Weights of a small text-conditioned image diffusion model: 32-pixel images, text encoder width 192.
Rows from expert 15 of block 4 of the text encoder, named by matrix and row number. Rows with one number belong to one neuron. Each number is 50 + 15 x the weight over its row's rms, rounded and kept within 0 to 99. All counts start at 0. After the name is the row's rms in percent of the matrix's.
# gate: expert gate (text_encoder.blocks.4.mlp.gate, 16x192x192), inputs 96-191
# up: expert up (text_encoder.blocks.4.mlp.up, 16x192x192), inputs 96-191
# down: expert down (text_encoder.blocks.4.mlp.down, 16x192x192, transposed), outputs 96-191
gate.120 068:50 43 79 33 46 22 62 51 47 43 52 37 62 48 24 36 68 38 54 61 25 57 45 51 34 35 82 46 53 48 37 28 28 73 86 27 32 45 62 69 71 56 71 68 16 44 47 43 28 25 32 65 30 40 35 38 54 70 30 64 39 64 43 34 35 57 27 27 41 46 53 61 42 49 51 77 74 59 54 50 64 59 48 67 51 27 72 63 70 61 49 50 55 51 66 41
up.120 065:53 51 33 20 49 54 74 42 48 62 31 31 49 65 47 55 43 17 46 39 30 58 48 35 73 47 41 65 45 47 51 54 42 24 53 48 49 41 58 29 46 57 64 55 51 35 32 53 48 73 34 62 80 36 83 71 30 60 32 49 36 23 70 78 52 45 57 46 38 37 54 74 35 69 54 33 60 75 30 47 42 65 46 64 33 55 56 31 70 42 56 58 15 73 52 51
down.120 062:50 43 65 26 33 47 55 43 66 58 54 51 67 61 46 35 69 66 16 85 34 28 31 66 56 65 58 48 25 42 46 52 51 64 59 70 47 52 40 53 22 36 53 48 57 45 56 47 32 46 52 56 18 44 67 55 44 46 52 73 65 51 46 64 38 53 78 80 73 72 35 57 57 48 26 61 55 57 94 50 54 36 25 50 56 21 49 40 74 58 40 59 50 61 62 20
gate.121 079:38 25 57 46 38 66 43 58 56 29 53 63 59 84 25 60 52 23 51 61 56 56 49 45 50 49 92 75 75 58 41 45 40 32 52 52 42 50 41 50 48 18 43 24 43 52 52 44 53 60 40 73 31 94 64 67 68 64 35 40 27 49 42 57 46 50 57 58 42 53 61 60 64 59 34 57 35 60 60 40 63 23 37 78 48 62 60 44 44 53 51 80 42 37 55 54
up.121 083:65 18 47 52 45 62 61 52 27 61 40 76 73 77 58 48 28 33 36 59 52 39 52 40 58 43 60 69 39 65 31 38 96 55 42 52 43 74 57 26 55 47 33 62 55 61 64 20 39 33 55 43 52 81 52 62 63 53 64 56 29 46 58 45 42 69 38 59 54 58 72 50 42 50 42 64 16 33 60 34 42 36 60 48 43 54 45 57 31 52 68 69 70 32 52 17
down.121 077:51 46 68 51 43 74 61 39 53 25 27 64 29 71 74 36 40 51 25 30 69 52 45 47 50 60 85 29 18 53 56 76 34 71 82 66 34 39 18 53 40 43 69 74 47 48 35 85 66 29 43 51 45 60 55 49 43 70 49 50 51 33 66 49 43 38 48 39 53 66 45 42 63 63 30 61 43 57 51 59 54 61 39 63 33 50 37 42 44 81 41 50 40 24 22 33
gate.122 129:44 57 43 46 60 40 77 43 37 27 49 51 64 58 63 58 30 50 55 48 60 64 72 35 47 55 45 71 79 70 75 59 40 56 41 43 65 58 43 38 22 65 39 56 44 29 43 48 55 67 40 40 50 56 57 30 62 47 39 37 55 64 47 31 35 51 49 21 61 63 47 55 28 37 69 60 65 49 54 52 42 59 82 41 63 42 44 45 38 25 77 73 68 37 54 51
up.122 126:49 49 60 57 58 68 61 42 38 44 36 45 27 37 54 80 25 42 22 25 46 40 54 61 47 28 54 54 29 28 54 42 40 43 70 56 58 38 66 30 46 38 26 46 18 63 48 36 68 76 74 64 32 44 52 48 55 58 23 52 50 41 61 54 34 57 58 50 26 41 57 60 60 45 38 61 67 44 15 53 57 43 48 39 52 72 68 54 54 46 39 49 43 57 60 66
down.122 127:49 30 58 63 31 43 46 46 62 61 52 49 43 80 61 36 54 63 42 67 40 31 47 62 48 76 42 08 85 85 44 39 71 45 33 62 68 49 43 43 59 58 32 34 60 68 50 65 56 38 43 35 54 65 44 71 48 61 54 33 46 42 21 65 70 34 47 54 88 40 41 32 32 38 62 77 50 43 54 46 59 24 42 47 70 44 35 51 25 71 55 47 46 46 50 40
gate.123 093:52 55 51 39 42 48 35 51 40 46 35 18 48 58 43 50 27 34 55 76 52 48 64 13 55 42 49 49 65 55 05 52 39 10 31 27 36 44 40 45 50 40 50 20 48 67 49 52 78 48 68 70 60 62 92 43 54 63 31 70 49 52 62 16 50 59 43 37 44 63 38 29 59 46 60 55 37 58 48 64 67 28 57 47 35 43 34 44 29 51 45 41 46 39 62 78
up.123 095:57 24 61 18 48 47 57 43 47 52 49 52 26 75 46 54 70 43 46 85 70 69 67 22 35 79 46 53 62 72 20 42 52 43 26 43 42 38 39 27 32 56 57 21 48 43 19 55 40 28 45 54 52 82 73 69 55 52 50 40 65 62 56 25 47 29 66 55 54 61 37 56 59 30 42 45 59 38 46 68 35 43 59 62 25 53 42 56 15 44 42 31 70 16 52 68
down.123 092:33 41 42 38 41 98 49 49 46 59 55 67 36 51 68 43 74 40 63 42 39 60 51 65 35 61 72 43 27 39 54 66 50 61 72 26 66 39 27 49 64 38 45 61 54 23 32 53 65 78 61 78 46 74 43 38 55 36 24 63 38 30 55 34 39 54 45 52 36 48 49 31 47 34 49 74 66 49 68 30 60 44 41 40 45 38 45 39 44 38 63 71 63 29 60 46
gate.124 123:42 40 35 48 50 17 48 57 65 55 56 73 83 47 34 30 69 67 53 27 34 52 31 50 60 71 34 66 39 58 50 55 47 35 60 59 70 40 47 50 74 61 38 67 56 20 46 61 62 47 36 62 61 53 39 70 55 37 51 40 46 56 35 45 51 40 44 59 63 56 64 50 20 19 35 34 47 44 39 29 73 35 56 20 75 51 67 61 54 41 63 28 64 23 52 43
up.124 109:66 53 50 50 70 45 75 50 53 58 29 56 31 38 78 28 48 44 55 80 39 73 58 70 41 71 59 35 61 55 44 63 56 61 27 46 44 54 68 45 37 45 35 27 52 83 61 55 37 28 37 65 50 55 55 14 54 50 62 47 55 49 49 62 43 52 30 21 53 51 50 39 43 65 26 75 42 48 83 55 58 93 58 87 25 50 61 71 17 34 43 30 37 42 59 60
down.124 121:55 75 05 68 62 22 26 49 49 52 48 44 36 41 48 80 28 68 46 70 79 35 63 48 26 74 51 31 57 33 49 21 59 23 48 40 39 46 24 54 52 41 61 59 53 47 83 58 71 37 39 59 68 41 51 64 38 72 62 67 49 56 51 50 43 43 40 45 56 70 30 74 43 48 58 38 60 35 42 41 82 50 85 51 17 74 60 70 58 55 54 59 56 57 37 52
gate.125 085:50 44 57 54 32 53 59 56 62 58 42 31 46 50 83 48 55 60 54 78 33 54 23 75 50 49 33 39 37 58 67 49 42 69 56 36 66 51 59 46 71 51 30 58 58 71 61 21 23 34 37 59 60 48 68 20 56 40 50 45 51 47 69 65 60 40 58 49 69 69 24 48 46 28 86 36 41 42 31 48 67 71 53 64 44 43 70 54 66 42 60 26 44 20 59 91
up.125 091:52 79 65 70 56 76 29 50 21 47 47 16 56 62 67 52 68 39 48 64 78 64 29 46 64 35 52 56 52 61 56 41 75 60 46 42 66 53 46 55 60 23 38 56 47 50 55 54 39 33 42 64 63 58 69 33 46 54 30 50 58 59 54 52 54 54 54 65 83 55 51 41 52 42 40 39 35 46 49 53 51 43 69 50 60 46 39 60 39 74 46 43 35 17 52 74
down.125 080:61 55 40 30 64 46 75 46 48 44 37 44 57 34 45 54 45 38 44 33 68 59 46 67 55 48 44 71 70 77 56 41 75 67 54 49 29 63 60 20 51 58 68 31 36 54 49 51 54 47 55 68 54 38 62 36 28 70 25 58 42 53 44 24 50 69 49 62 53 29 60 41 55 31 66 48 54 53 59 60 41 65 45 54 36 33 13 43 34 56 49 60 50 49 43 38
gate.126 110:71 54 77 50 55 61 51 73 63 58 58 37 62 51 44 46 42 49 54 74 65 32 64 44 35 64 82 42 51 52 67 33 69 64 62 67 18 57 43 51 63 37 63 59 54 40 52 41 22 19 45 45 37 36 45 14 62 47 53 33 33 39 94 46 59 62 35 45 17 68 59 35 49 44 24 51 61 45 56 60 39 63 51 50 59 25 25 64 38 48 53 50 59 38 56 21
up.126 123:53 55 63 55 54 28 60 44 41 81 86 81 49 47 30 38 55 59 44 54 48 50 31 43 65 63 33 50 65 64 58 41 34 29 55 45 36 75 37 55 53 32 52 43 60 34 59 27 65 45 75 56 35 55 37 58 50 27 66 31 51 58 51 27 53 63 87 53 51 65 48 34 27 40 62 44 57 54 62 55 46 45 10 66 66 62 50 31 32 23 94 64 57 33 47 52
down.126 127:69 17 58 46 40 58 48 42 31 28 40 44 71 32 41 35 53 33 47 43 65 62 45 74 43 53 35 41 47 47 44 40 75 47 51 12 44 44 46 43 40 57 59 52 82 54 40 66 75 36 31 54 31 44 78 82 33 11 44 60 51 56 57 44 44 58 45 58 71 52 56 38 54 51 51 53 40 48 44 68 25 62 27 57 38 37 45 40 33 47 53 44 58 56 54 49
gate.127 095:52 52 53 44 42 55 58 49 51 47 59 43 49 39 25 64 49 46 58 50 45 67 84 51 54 46 38 67 45 50 52 38 25 35 50 65 47 59 52 62 45 51 40 62 51 51 35 62 60 64 50 47 37 43 86 43 12 65 36 41 60 44 55 30 51 36 37 54 49 27 41 55 55 52 39 33 92 64 66 35 75 65 60 49 47 60 48 41 62 57 43 27 49 61 35 55
up.127 107:62 77 44 60 40 30 56 50 40 31 65 31 52 71 53 56 38 50 66 64 43 44 31 79 55 46 76 25 39 83 53 24 32 80 69 48 38 40 54 55 38 43 55 52 50 62 56 49 82 70 21 38 50 47 41 63 63 59 69 45 35 70 29 56 46 73 68 52 19 28 39 24 62 50 71 53 39 51 23 57 59 25 41 60 44 65 32 62 57 43 66 75 33 80 58 42
down.127 091:48 46 48 61 26 61 29 68 50 65 55 24 46 56 39 40 73 61 21 54 75 54 38 44 30 61 80 15 55 63 58 76 54 19 43 67 63 38 31 44 57 63 44 38 45 61 64 23 28 59 49 52 47 52 38 60 57 61 79 33 50 67 54 51 64 32 28 59 34 41 76 33 47 86 47 73 49 86 52 42 46 30 36 36 17 50 47 57 55 52 45 35 65 40 65 49
gate.128 072:40 48 66 37 64 56 54 50 69 45 46 44 67 46 58 72 37 65 48 57 61 48 56 01 40 41 37 70 74 65 38 53 48 33 66 59 31 52 62 59 60 37 45 62 66 48 22 71 47 33 56 46 53 52 81 42 35 27 23 41 50 32 66 56 27 25 26 79 55 34 78 47 52 60 48 59 64 63 57 34 46 50 46 57 52 63 70 49 53 70 24 70 53 54 70 51
up.128 081:35 67 64 46 56 66 61 56 48 56 59 31 67 58 53 76 43 40 45 29 53 28 46 40 37 18 26 52 55 67 22 53 57 40 64 61 44 62 40 63 55 66 58 43 60 66 32 54 42 45 30 46 62 66 64 23 36 65 15 62 59 54 73 44 27 34 63 65 55 45 57 39 36 65 44 61 37 71 37 40 61 62 62 77 60 58 50 44 28 91 15 70 44 57 64 48
down.128 062:47 68 56 41 39 70 75 59 62 36 50 63 50 58 53 45 45 61 70 26 13 44 34 61 28 76 58 42 56 45 73 67 70 77 55 37 63 61 58 48 39 36 43 34 35 70 61 43 63 63 55 46 40 64 59 76 43 50 68 37 49 63 29 70 64 55 58 48 36 54 49 51 66 64 53 28 47 17 44 69 35 59 39 69 70 40 50 46 22 50 48 39 57 65 34 38
gate.129 064:40 75 23 36 24 51 54 42 52 60 61 22 52 53 38 37 43 43 51 69 48 60 74 61 87 50 51 51 47 60 39 17 59 58 54 48 66 44 31 59 44 41 57 26 52 46 65 18 62 51 49 79 33 40 61 45 51 50 34 74 51 78 44 28 44 53 36 35 37 56 67 26 19 56 65 67 59 27 49 51 40 58 37 64 51 73 79 67 50 37 64 56 41 70 90 61
up.129 061:76 62 49 36 31 50 40 48 27 50 53 41 47 46 63 81 45 36 47 51 58 37 36 48 68 54 56 34 45 56 49 47 21 46 81 66 87 71 69 25 74 50 55 52 63 63 27 72 49 51 56 48 51 25 47 24 42 56 52 38 64 51 47 26 45 56 46 55 37 47 51 91 53 40 38 38 36 69 45 38 35 38 41 42 68 69 55 43 55 49 55 54 58 54 62 55
down.129 057:18 51 79 50 67 36 41 57 58 67 40 39 42 26 21 17 75 42 81 52 68 54 59 51 11 33 37 36 33 69 56 71 55 55 33 32 71 48 45 29 72 42 62 52 20 51 67 62 42 67 78 38 65 43 15 47 81 31 36 50 55 47 45 88 55 61 41 40 48 44 40 62 44 51 55 48 20 37 37 69 25 66 38 57 68 41 43 59 52 31 52 41 78 33 44 62
gate.130 078:83 58 42 60 46 52 47 47 51 46 32 42 66 43 57 44 60 68 46 56 74 56 49 44 53 56 47 18 64 35 44 27 79 52 83 47 63 74 60 41 37 54 31 67 54 67 57 60 38 46 36 54 32 35 59 37 54 23 49 40 60 59 44 50 79 39 42 40 52 44 30 63 64 67 37 36 43 72 44 51 47 60 54 52 52 55 34 17 74 20 01 36 80 14 56 40
up.130 074:29 50 46 26 56 40 33 37 46 79 69 88 43 23 32 45 56 38 47 44 30 63 68 44 45 50 41 30 55 53 50 77 13 62 58 49 38 34 37 29 44 43 72 42 70 55 65 48 69 62 55 41 45 63 37 39 47 52 64 68 65 38 39 65 60 65 22 64 50 46 84 65 36 43 55 65 91 43 47 56 67 54 56 37 41 64 32 68 31 32 55 57 35 50 43 24
down.130 085:60 65 27 48 85 44 58 55 48 69 52 67 51 39 31 56 49 40 69 57 68 32 31 27 48 42 76 18 48 50 50 68 59 38 52 23 43 55 51 41 48 76 57 44 44 64 42 18 29 59 41 45 65 50 71 53 48 37 59 63 57 62 30 57 47 41 61 44 27 43 31 48 64 39 45 42 40 65 46 44 53 61 56 42 76 27 43 30 31 53 62 38 58 12 54 66
gate.131 093:61 58 56 47 39 64 23 50 60 55 51 69 38 43 25 69 58 29 59 36 49 47 50 78 69 52 48 56 59 36 57 46 63 42 73 32 47 36 57 50 32 78 65 52 68 49 58 04 60 39 59 76 39 33 56 56 57 65 51 49 61 63 53 59 41 61 42 40 57 32 34 60 36 58 54 47 45 62 54 26 58 49 69 59 33 72 74 41 59 49 32 42 90 28 63 46
up.131 086:62 80 39 75 65 57 22 51 82 67 65 68 35 45 32 65 38 36 74 52 52 34 98 70 41 48 47 66 56 37 68 69 49 60 64 51 19 43 70 57 36 82 34 48 25 55 63 22 56 30 76 43 65 50 67 60 67 48 46 61 44 43 52 44 40 57 52 60 31 41 52 69 66 48 67 36 55 54 29 58 64 47 58 47 72 54 35 39 38 51 30 57 68 42 29 56
down.131 079:67 29 91 46 59 63 64 38 50 39 48 40 67 49 32 30 49 45 49 42 46 46 47 43 53 50 50 43 69 52 45 51 31 22 56 63 74 33 19 57 31 65 64 47 61 54 49 45 85 53 18 54 30 38 23 71 68 80 59 57 47 65 49 87 77 37 50 51 69 89 47 46 29 47 33 83 19 58 45 59 51 41 35 24 58 48 49 59 48 44 38 53 34 51 60 39
gate.132 088:24 99 65 45 58 51 43 42 67 74 39 65 58 48 52 31 45 55 40 47 58 85 63 58 56 53 77 35 45 54 86 25 40 81 55 60 20 34 42 41 61 53 58 48 50 63 70 77 25 33 53 40 38 63 40 36 31 34 67 30 42 41 63 71 50 39 35 57 48 87 56 57 34 51 50 49 63 27 45 22 41 49 52 59 38 32 44 51 55 41 45 12 48 25 52 47
up.132 102:46 31 40 63 26 35 28 47 54 58 54 38 64 72 68 46 58 50 50 55 28 66 44 42 37 71 35 58 39 47 26 50 39 44 39 66 26 58 54 27 63 27 61 42 56 65 52 46 81 61 33 34 58 57 50 52 43 44 62 81 47 29 52 69 59 33 41 30 24 39 55 46 60 50 70 30 59 50 51 89 29 51 64 50 41 66 53 58 40 40 60 96 44 49 39 62
down.132 103:37 21 61 62 41 42 13 42 68 82 55 57 46 66 69 43 42 56 61 82 33 45 22 46 32 56 59 41 74 32 67 60 28 44 36 32 65 52 45 51 35 56 61 68 53 48 38 57 45 57 49 42 22 64 66 75 25 05 80 47 47 78 51 53 67 46 51 33 68 39 29 27 42 43 56 65 35 41 39 67 69 49 47 40 76 32 55 26 45 47 52 68 68 37 59 67
gate.133 092:56 72 52 41 44 52 47 36 31 42 45 37 57 51 52 52 35 74 33 55 47 52 43 43 80 22 57 60 49 47 28 31 62 69 67 60 41 37 67 35 60 21 67 81 52 48 54 70 83 32 68 67 60 33 65 47 70 58 19 39 76 59 58 52 51 41 55 37 37 35 42 25 58 59 62 89 48 54 53 49 46 42 45 66 29 75 46 12 62 28 49 44 57 27 59 57
up.133 102:49 46 46 60 66 65 54 63 45 46 30 84 51 17 35 29 67 52 52 54 29 68 61 65 49 68 59 48 42 62 63 59 44 30 49 50 55 37 50 62 46 72 29 32 17 55 42 54 40 72 36 28 78 82 37 56 45 34 55 51 60 46 34 65 41 52 48 38 60 65 57 99 61 36 35 34 39 32 40 68 64 71 52 63 34 47 43 94 56 56 28 42 40 65 49 56
down.133 089:27 53 51 36 34 52 52 31 42 49 43 58 57 54 77 37 75 46 59 40 47 21 43 57 71 66 50 61 46 28 36 54 49 45 34 63 57 30 36 17 39 43 76 55 67 79 38 67 36 49 61 48 69 67 59 53 58 46 52 60 60 26 34 68 36 64 42 51 83 81 68 46 51 58 27 87 60 46 60 69 55 42 45 53 50 29 51 48 39 43 74 56 46 29 47 52
gate.134 119:59 49 36 36 55 58 52 65 39 71 72 46 52 59 17 20 69 79 51 45 55 65 41 30 68 76 33 68 38 48 76 57 48 21 47 46 54 23 37 60 37 75 39 54 44 37 40 51 82 39 63 37 31 13 59 51 60 53 40 33 40 55 63 35 57 71 53 33 60 52 94 29 76 26 55 45 46 28 53 50 61 59 65 49 43 38 61 47 36 36 31 57 54 49 52 44
up.134 112:46 10 71 39 38 69 74 49 30 54 23 54 68 74 56 48 41 53 34 35 49 60 51 58 27 66 34 46 51 33 33 79 51 41 54 24 46 42 63 60 69 45 57 58 50 43 41 61 66 42 52 44 64 63 12 68 33 49 60 30 32 42 49 60 40 68 38 54 41 91 53 55 75 68 64 54 21 45 44 52 69 72 50 54 63 73 63 51 37 40 51 65 43 26 23 32
down.134 106:23 51 86 52 53 55 32 53 52 58 26 66 49 51 77 37 52 13 33 45 70 79 51 48 54 76 36 34 35 30 55 51 60 42 43 64 68 73 64 32 44 45 45 23 55 48 49 46 40 43 47 35 56 18 84 60 38 45 61 41 78 50 42 40 40 36 69 45 48 32 57 35 33 29 77 43 25 50 34 51 82 66 31 55 34 18 67 39 66 47 34 47 43 42 66 35
gate.135 097:76 48 63 31 43 51 45 85 58 60 65 66 47 59 49 27 45 72 87 15 27 67 64 24 78 56 79 33 60 49 45 40 62 39 34 46 36 37 61 76 18 35 21 31 43 55 69 39 48 46 74 43 56 50 48 33 35 65 47 43 36 68 40 52 62 58 26 52 52 53 77 45 30 46 72 38 41 63 61 26 64 56 63 51 45 45 25 40 28 18 62 54 54 32 61 50
up.135 094:35 48 48 67 31 45 64 42 58 55 46 43 24 42 54 48 58 25 38 81 47 47 73 46 69 39 29 51 37 34 72 57 40 64 32 48 57 63 61 40 74 86 44 43 83 49 37 42 35 87 35 39 42 55 60 48 67 37 60 48 43 50 45 44 39 46 28 67 46 52 60 50 32 40 60 58 32 30 48 40 39 57 64 41 43 57 95 45 70 78 48 59 38 66 76 61
down.135 076:56 48 54 47 31 64 54 55 10 59 47 45 52 44 53 52 66 53 55 27 96 42 64 67 51 46 51 72 59 49 53 51 43 36 22 43 79 54 58 60 36 37 40 72 67 54 55 83 63 58 59 44 53 54 18 57 31 61 41 54 34 37 85 74 54 30 58 71 63 47 51 44 46 58 27 75 77 27 21 56 38 32 59 63 17 63 64 28 52 14 44 51 65 47 40 60
gate.136 113:43 47 48 47 38 59 29 52 82 51 53 26 71 37 73 46 75 71 34 56 44 47 77 61 66 61 24 41 72 60 48 49 47 29 52 35 59 48 54 35 46 53 47 59 53 52 61 40 56 16 38 56 33 30 40 22 61 46 50 40 14 37 63 74 64 49 65 67 58 52 53 72 40 89 46 58 46 37 77 43 72 65 44 49 50 48 27 77 62 40 44 58 47 65 22 34
up.136 111:70 42 34 45 29 25 61 30 32 46 35 50 32 35 28 28 58 60 64 49 42 62 51 28 51 52 53 78 42 55 41 39 45 44 50 74 47 60 69 48 64 19 58 34 52 52 43 67 43 47 58 42 69 55 61 85 27 47 55 36 73 34 42 35 37 40 34 49 46 24 27 57 55 31 64 46 37 53 36 76 51 17 56 28 60 34 45 47 28 47 53 66 36 18 70 77
down.136 111:59 51 32 48 85 68 46 44 36 46 41 87 39 60 54 41 56 40 46 47 44 38 39 09 70 36 55 47 63 51 66 66 61 25 14 42 53 40 37 53 29 25 56 51 45 56 65 61 64 67 38 49 67 51 28 59 40 22 52 60 49 44 40 40 39 54 34 60 71 33 48 44 43 36 72 64 63 64 46 28 76 42 80 51 40 51 83 36 65 61 77 58 32 39 40 52
gate.137 083:53 34 31 49 37 27 27 67 50 46 72 83 45 48 56 59 62 39 64 48 51 66 49 65 53 59 50 73 58 57 55 56 49 65 39 50 36 60 64 52 63 69 79 52 79 51 27 44 50 22 67 35 44 43 52 50 54 72 50 53 53 63 26 61 65 35 70 32 37 48 40 49 58 20 59 56 61 52 58 73 65 43 64 26 76 50 64 41 70 33 49 42 47 45 48 51
up.137 089:46 62 39 43 38 68 31 53 59 50 42 50 37 40 44 28 57 54 45 54 61 33 57 44 46 57 48 12 45 58 66 63 45 46 74 37 77 50 27 18 59 52 35 68 43 40 57 68 25 36 42 50 69 57 36 55 48 38 52 49 51 60 57 20 62 71 73 67 66 63 67 30 84 46 42 38 40 73 74 44 39 59 49 32 27 35 27 64 35 68 57 35 52 73 67 28
down.137 093:44 36 52 21 34 51 53 53 70 52 30 77 59 35 47 40 72 35 49 63 52 41 55 52 66 66 38 60 24 65 68 50 54 84 51 57 62 78 75 60 59 55 59 62 31 36 45 66 43 34 56 66 49 57 57 52 27 29 41 51 69 37 52 23 35 31 66 53 37 46 49 60 35 43 63 17 67 43 65 56 38 48 33 78 25 74 57 82 78 45 30 43 38 35 37 41
gate.138 171:71 41 54 53 31 61 33 39 60 24 57 33 56 45 47 50 30 52 30 38 70 44 68 34 38 36 47 43 51 32 70 73 63 70 58 54 37 37 37 44 42 57 68 42 81 39 47 51 39 33 70 69 51 22 52 74 63 60 28 39 43 37 55 23 34 65 62 30 29 54 55 59 49 83 40 40 41 51 52 34 81 70 44 34 47 51 40 42 78 65 67 63 46 65 59 30
up.138 174:26 63 40 43 68 48 61 72 43 63 49 82 40 48 54 49 71 42 54 67 47 75 42 74 50 61 46 49 43 63 43 37 39 38 39 42 58 59 64 58 51 35 28 63 40 53 58 42 37 65 36 32 51 74 69 31 39 33 66 61 59 55 67 59 73 40 35 76 61 42 58 49 49 13 55 57 68 46 29 64 18 28 68 64 43 45 60 51 31 40 30 36 43 30 47 69
down.138 161:45 51 63 71 36 53 27 57 73 78 31 48 66 64 59 57 47 57 44 35 71 42 39 36 63 49 33 68 41 63 53 59 54 68 47 47 56 31 57 57 33 66 45 60 37 35 41 43 56 59 72 59 56 51 92 70 29 43 57 68 74 65 37 30 56 49 39 49 54 45 46 40 35 34 55 57 40 53 43 30 78 40 45 39 75 56 50 63 47 45 35 47 36 41 57 57
gate.139 099:41 55 41 32 46 67 36 46 32 17 65 54 69 56 72 38 55 53 54 38 42 54 50 55 50 59 56 22 59 56 22 49 55 67 51 69 37 42 47 64 34 35 46 32 30 64 77 32 65 04 36 59 56 48 54 47 68 48 57 46 70 55 33 37 57 13 45 55 74 47 81 81 54 59 47 62 70 64 50 33 58 49 57 63 31 58 60 72 33 43 31 66 71 40 50 60
up.139 104:38 63 70 44 43 62 74 57 41 54 47 51 52 55 54 85 65 46 54 62 61 54 74 40 40 55 38 56 57 53 59 55 38 49 64 60 55 49 55 38 62 40 31 48 48 59 33 44 30 53 53 50 44 41 48 33 26 56 38 33 41 03 83 56 53 50 75 49 57 71 50 55 49 33 66 45 46 49 41 92 29 44 53 26 63 53 54 29 41 57 54 53 48 84 63 42
down.139 096:52 02 57 26 15 51 29 64 39 52 48 60 46 65 50 58 41 72 37 47 71 36 49 49 70 54 59 51 53 58 53 55 40 81 36 52 35 40 55 75 38 38 86 23 51 42 56 45 67 55 54 27 45 49 57 56 15 77 34 35 63 53 62 47 35 39 37 51 62 52 46 46 57 64 43 66 59 48 57 63 21 46 61 67 54 68 53 60 58 59 37 57 50 46 55 45
gate.140 065:44 66 71 58 34 30 82 30 46 44 29 69 43 58 57 66 33 67 22 38 45 34 64 42 49 38 64 28 55 63 76 75 45 50 78 69 47 48 43 28 48 66 61 54 32 41 68 61 51 58 54 10 48 32 47 81 57 40 26 48 25 71 57 66 42 42 43 43 15 55 55 68 51 20 37 37 58 28 50 57 54 48 44 48 50 30 26 49 53 48 34 47 39 63 50 49
up.140 064:22 46 69 56 50 41 45 41 80 64 55 50 71 59 46 39 28 30 43 34 43 26 50 60 29 44 62 45 48 55 31 58 51 61 65 84 49 38 32 62 46 45 64 36 26 60 53 39 60 35 46 15 26 40 57 94 45 76 45 35 51 61 52 31 48 64 49 24 32 59 37 30 61 31 51 37 36 41 43 43 60 56 50 41 72 70 42 73 40 61 44 29 23 60 29 20
down.140 060:76 33 11 36 47 49 77 48 56 57 41 46 78 36 50 43 47 41 42 37 67 50 60 40 48 47 51 68 41 64 36 74 27 41 44 70 67 50 34 52 38 47 70 46 72 33 57 60 67 45 47 73 38 47 38 17 59 24 41 45 80 14 40 59 78 73 31 41 22 76 75 48 40 58 57 58 90 69 60 48 73 40 50 62 46 68 87 45 65 56 46 51 63 52 43 59
gate.141 133:73 51 45 66 56 36 56 67 52 63 74 43 54 52 46 74 48 46 69 42 52 48 57 36 44 57 58 41 51 38 66 58 27 34 73 26 41 38 74 54 55 66 45 35 56 39 46 21 66 70 76 52 43 28 65 44 23 63 45 17 40 38 51 37 42 60 55 32 42 24 59 15 48 63 57 50 46 53 58 55 48 58 52 52 51 46 68 38 63 55 09 63 34 79 48 65
up.141 133:60 62 56 53 60 54 79 48 32 15 72 38 47 40 41 57 49 51 62 50 71 10 44 46 63 29 90 47 55 39 51 54 11 37 49 44 45 59 23 72 50 20 59 36 56 27 37 34 59 73 57 39 49 38 43 58 50 40 56 61 40 81 39 70 42 37 57 62 51 40 39 46 73 60 64 48 46 43 52 32 65 52 24 85 55 44 47 61 26 59 46 53 48 52 34 35
down.141 110:65 44 62 63 35 47 59 39 50 58 52 49 29 31 67 31 61 04 62 27 65 70 57 64 58 54 34 47 50 70 35 36 94 46 53 41 54 62 70 46 54 33 43 60 30 49 33 60 51 46 47 55 38 37 62 44 52 35 72 71 57 68 78 39 42 37 29 70 54 36 36 58 68 61 51 95 66 57 38 47 71 39 77 68 51 20 50 56 53 43 46 54 39 47 56 58
gate.142 065:47 40 64 90 69 80 42 52 29 43 82 51 52 53 72 65 46 53 50 25 19 18 69 44 22 35 66 73 25 67 53 38 40 88 37 38 62 57 57 39 60 44 66 14 49 41 60 64 52 80 42 11 45 34 22 17 62 60 35 35 41 36 59 61 52 48 41 27 42 17 48 54 58 63 62 62 59 46 55 58 68 49 37 54 64 57 35 57 72 64 54 62 46 48 46 44
up.142 074:82 33 64 56 49 29 49 55 78 50 37 25 49 49 37 31 36 73 35 70 50 29 65 65 63 64 38 29 67 17 53 61 41 57 82 68 29 43 55 68 40 59 34 45 40 70 53 41 39 26 86 56 38 29 74 90 39 59 45 42 70 49 42 60 57 67 14 56 51 81 54 56 49 00 59 46 38 31 25 36 44 52 53 45 66 58 74 46 31 52 34 35 55 60 68 73
down.142 063:72 28 50 49 46 60 43 39 54 80 40 25 74 67 66 59 87 30 63 58 57 18 50 45 41 68 51 59 49 50 36 54 68 62 66 36 57 59 47 80 27 49 77 74 51 52 47 42 40 64 44 37 29 50 56 59 69 25 60 52 73 57 44 46 33 20 34 42 56 70 08 34 35 34 60 68 34 43 40 56 34 43 63 75 68 42 50 29 71 40 36 73 46 47 43 56
gate.143 101:30 17 32 73 73 50 71 42 32 24 65 42 46 45 70 40 43 67 25 58 31 62 31 54 38 44 37 40 57 66 58 67 63 50 38 67 45 48 41 57 53 47 21 44 59 62 62 38 51 58 47 28 41 79 42 55 38 50 47 61 51 60 44 48 53 35 31 58 63 75 63 61 54 60 58 46 65 64 68 41 41 34 51 76 30 31 49 58 61 32 36 32 50 59 42 50
up.143 099:53 19 31 54 59 26 54 37 76 60 51 52 72 24 74 42 49 44 56 56 23 39 59 40 55 48 50 67 57 48 40 88 50 64 47 56 68 54 52 57 37 47 40 63 26 32 14 34 50 66 46 47 39 56 71 51 20 36 22 54 61 64 27 52 66 52 39 74 40 54 60 48 51 30 52 44 36 49 43 46 53 61 73 52 38 24 48 71 50 52 51 61 64 47 37 35
down.143 109:66 63 69 57 49 22 39 68 57 37 53 37 40 27 47 45 29 40 59 77 66 57 75 28 32 19 36 57 41 52 35 43 34 55 41 47 32 37 53 36 51 80 60 44 70 40 48 43 33 49 54 25 62 62 44 56 46 64 59 64 24 57 68 60 50 22 50 71 30 13 96 67 40 51 50 11 57 52 52 40 37 55 65 45 55 64 79 45 70 41 31 44 66 61 62 69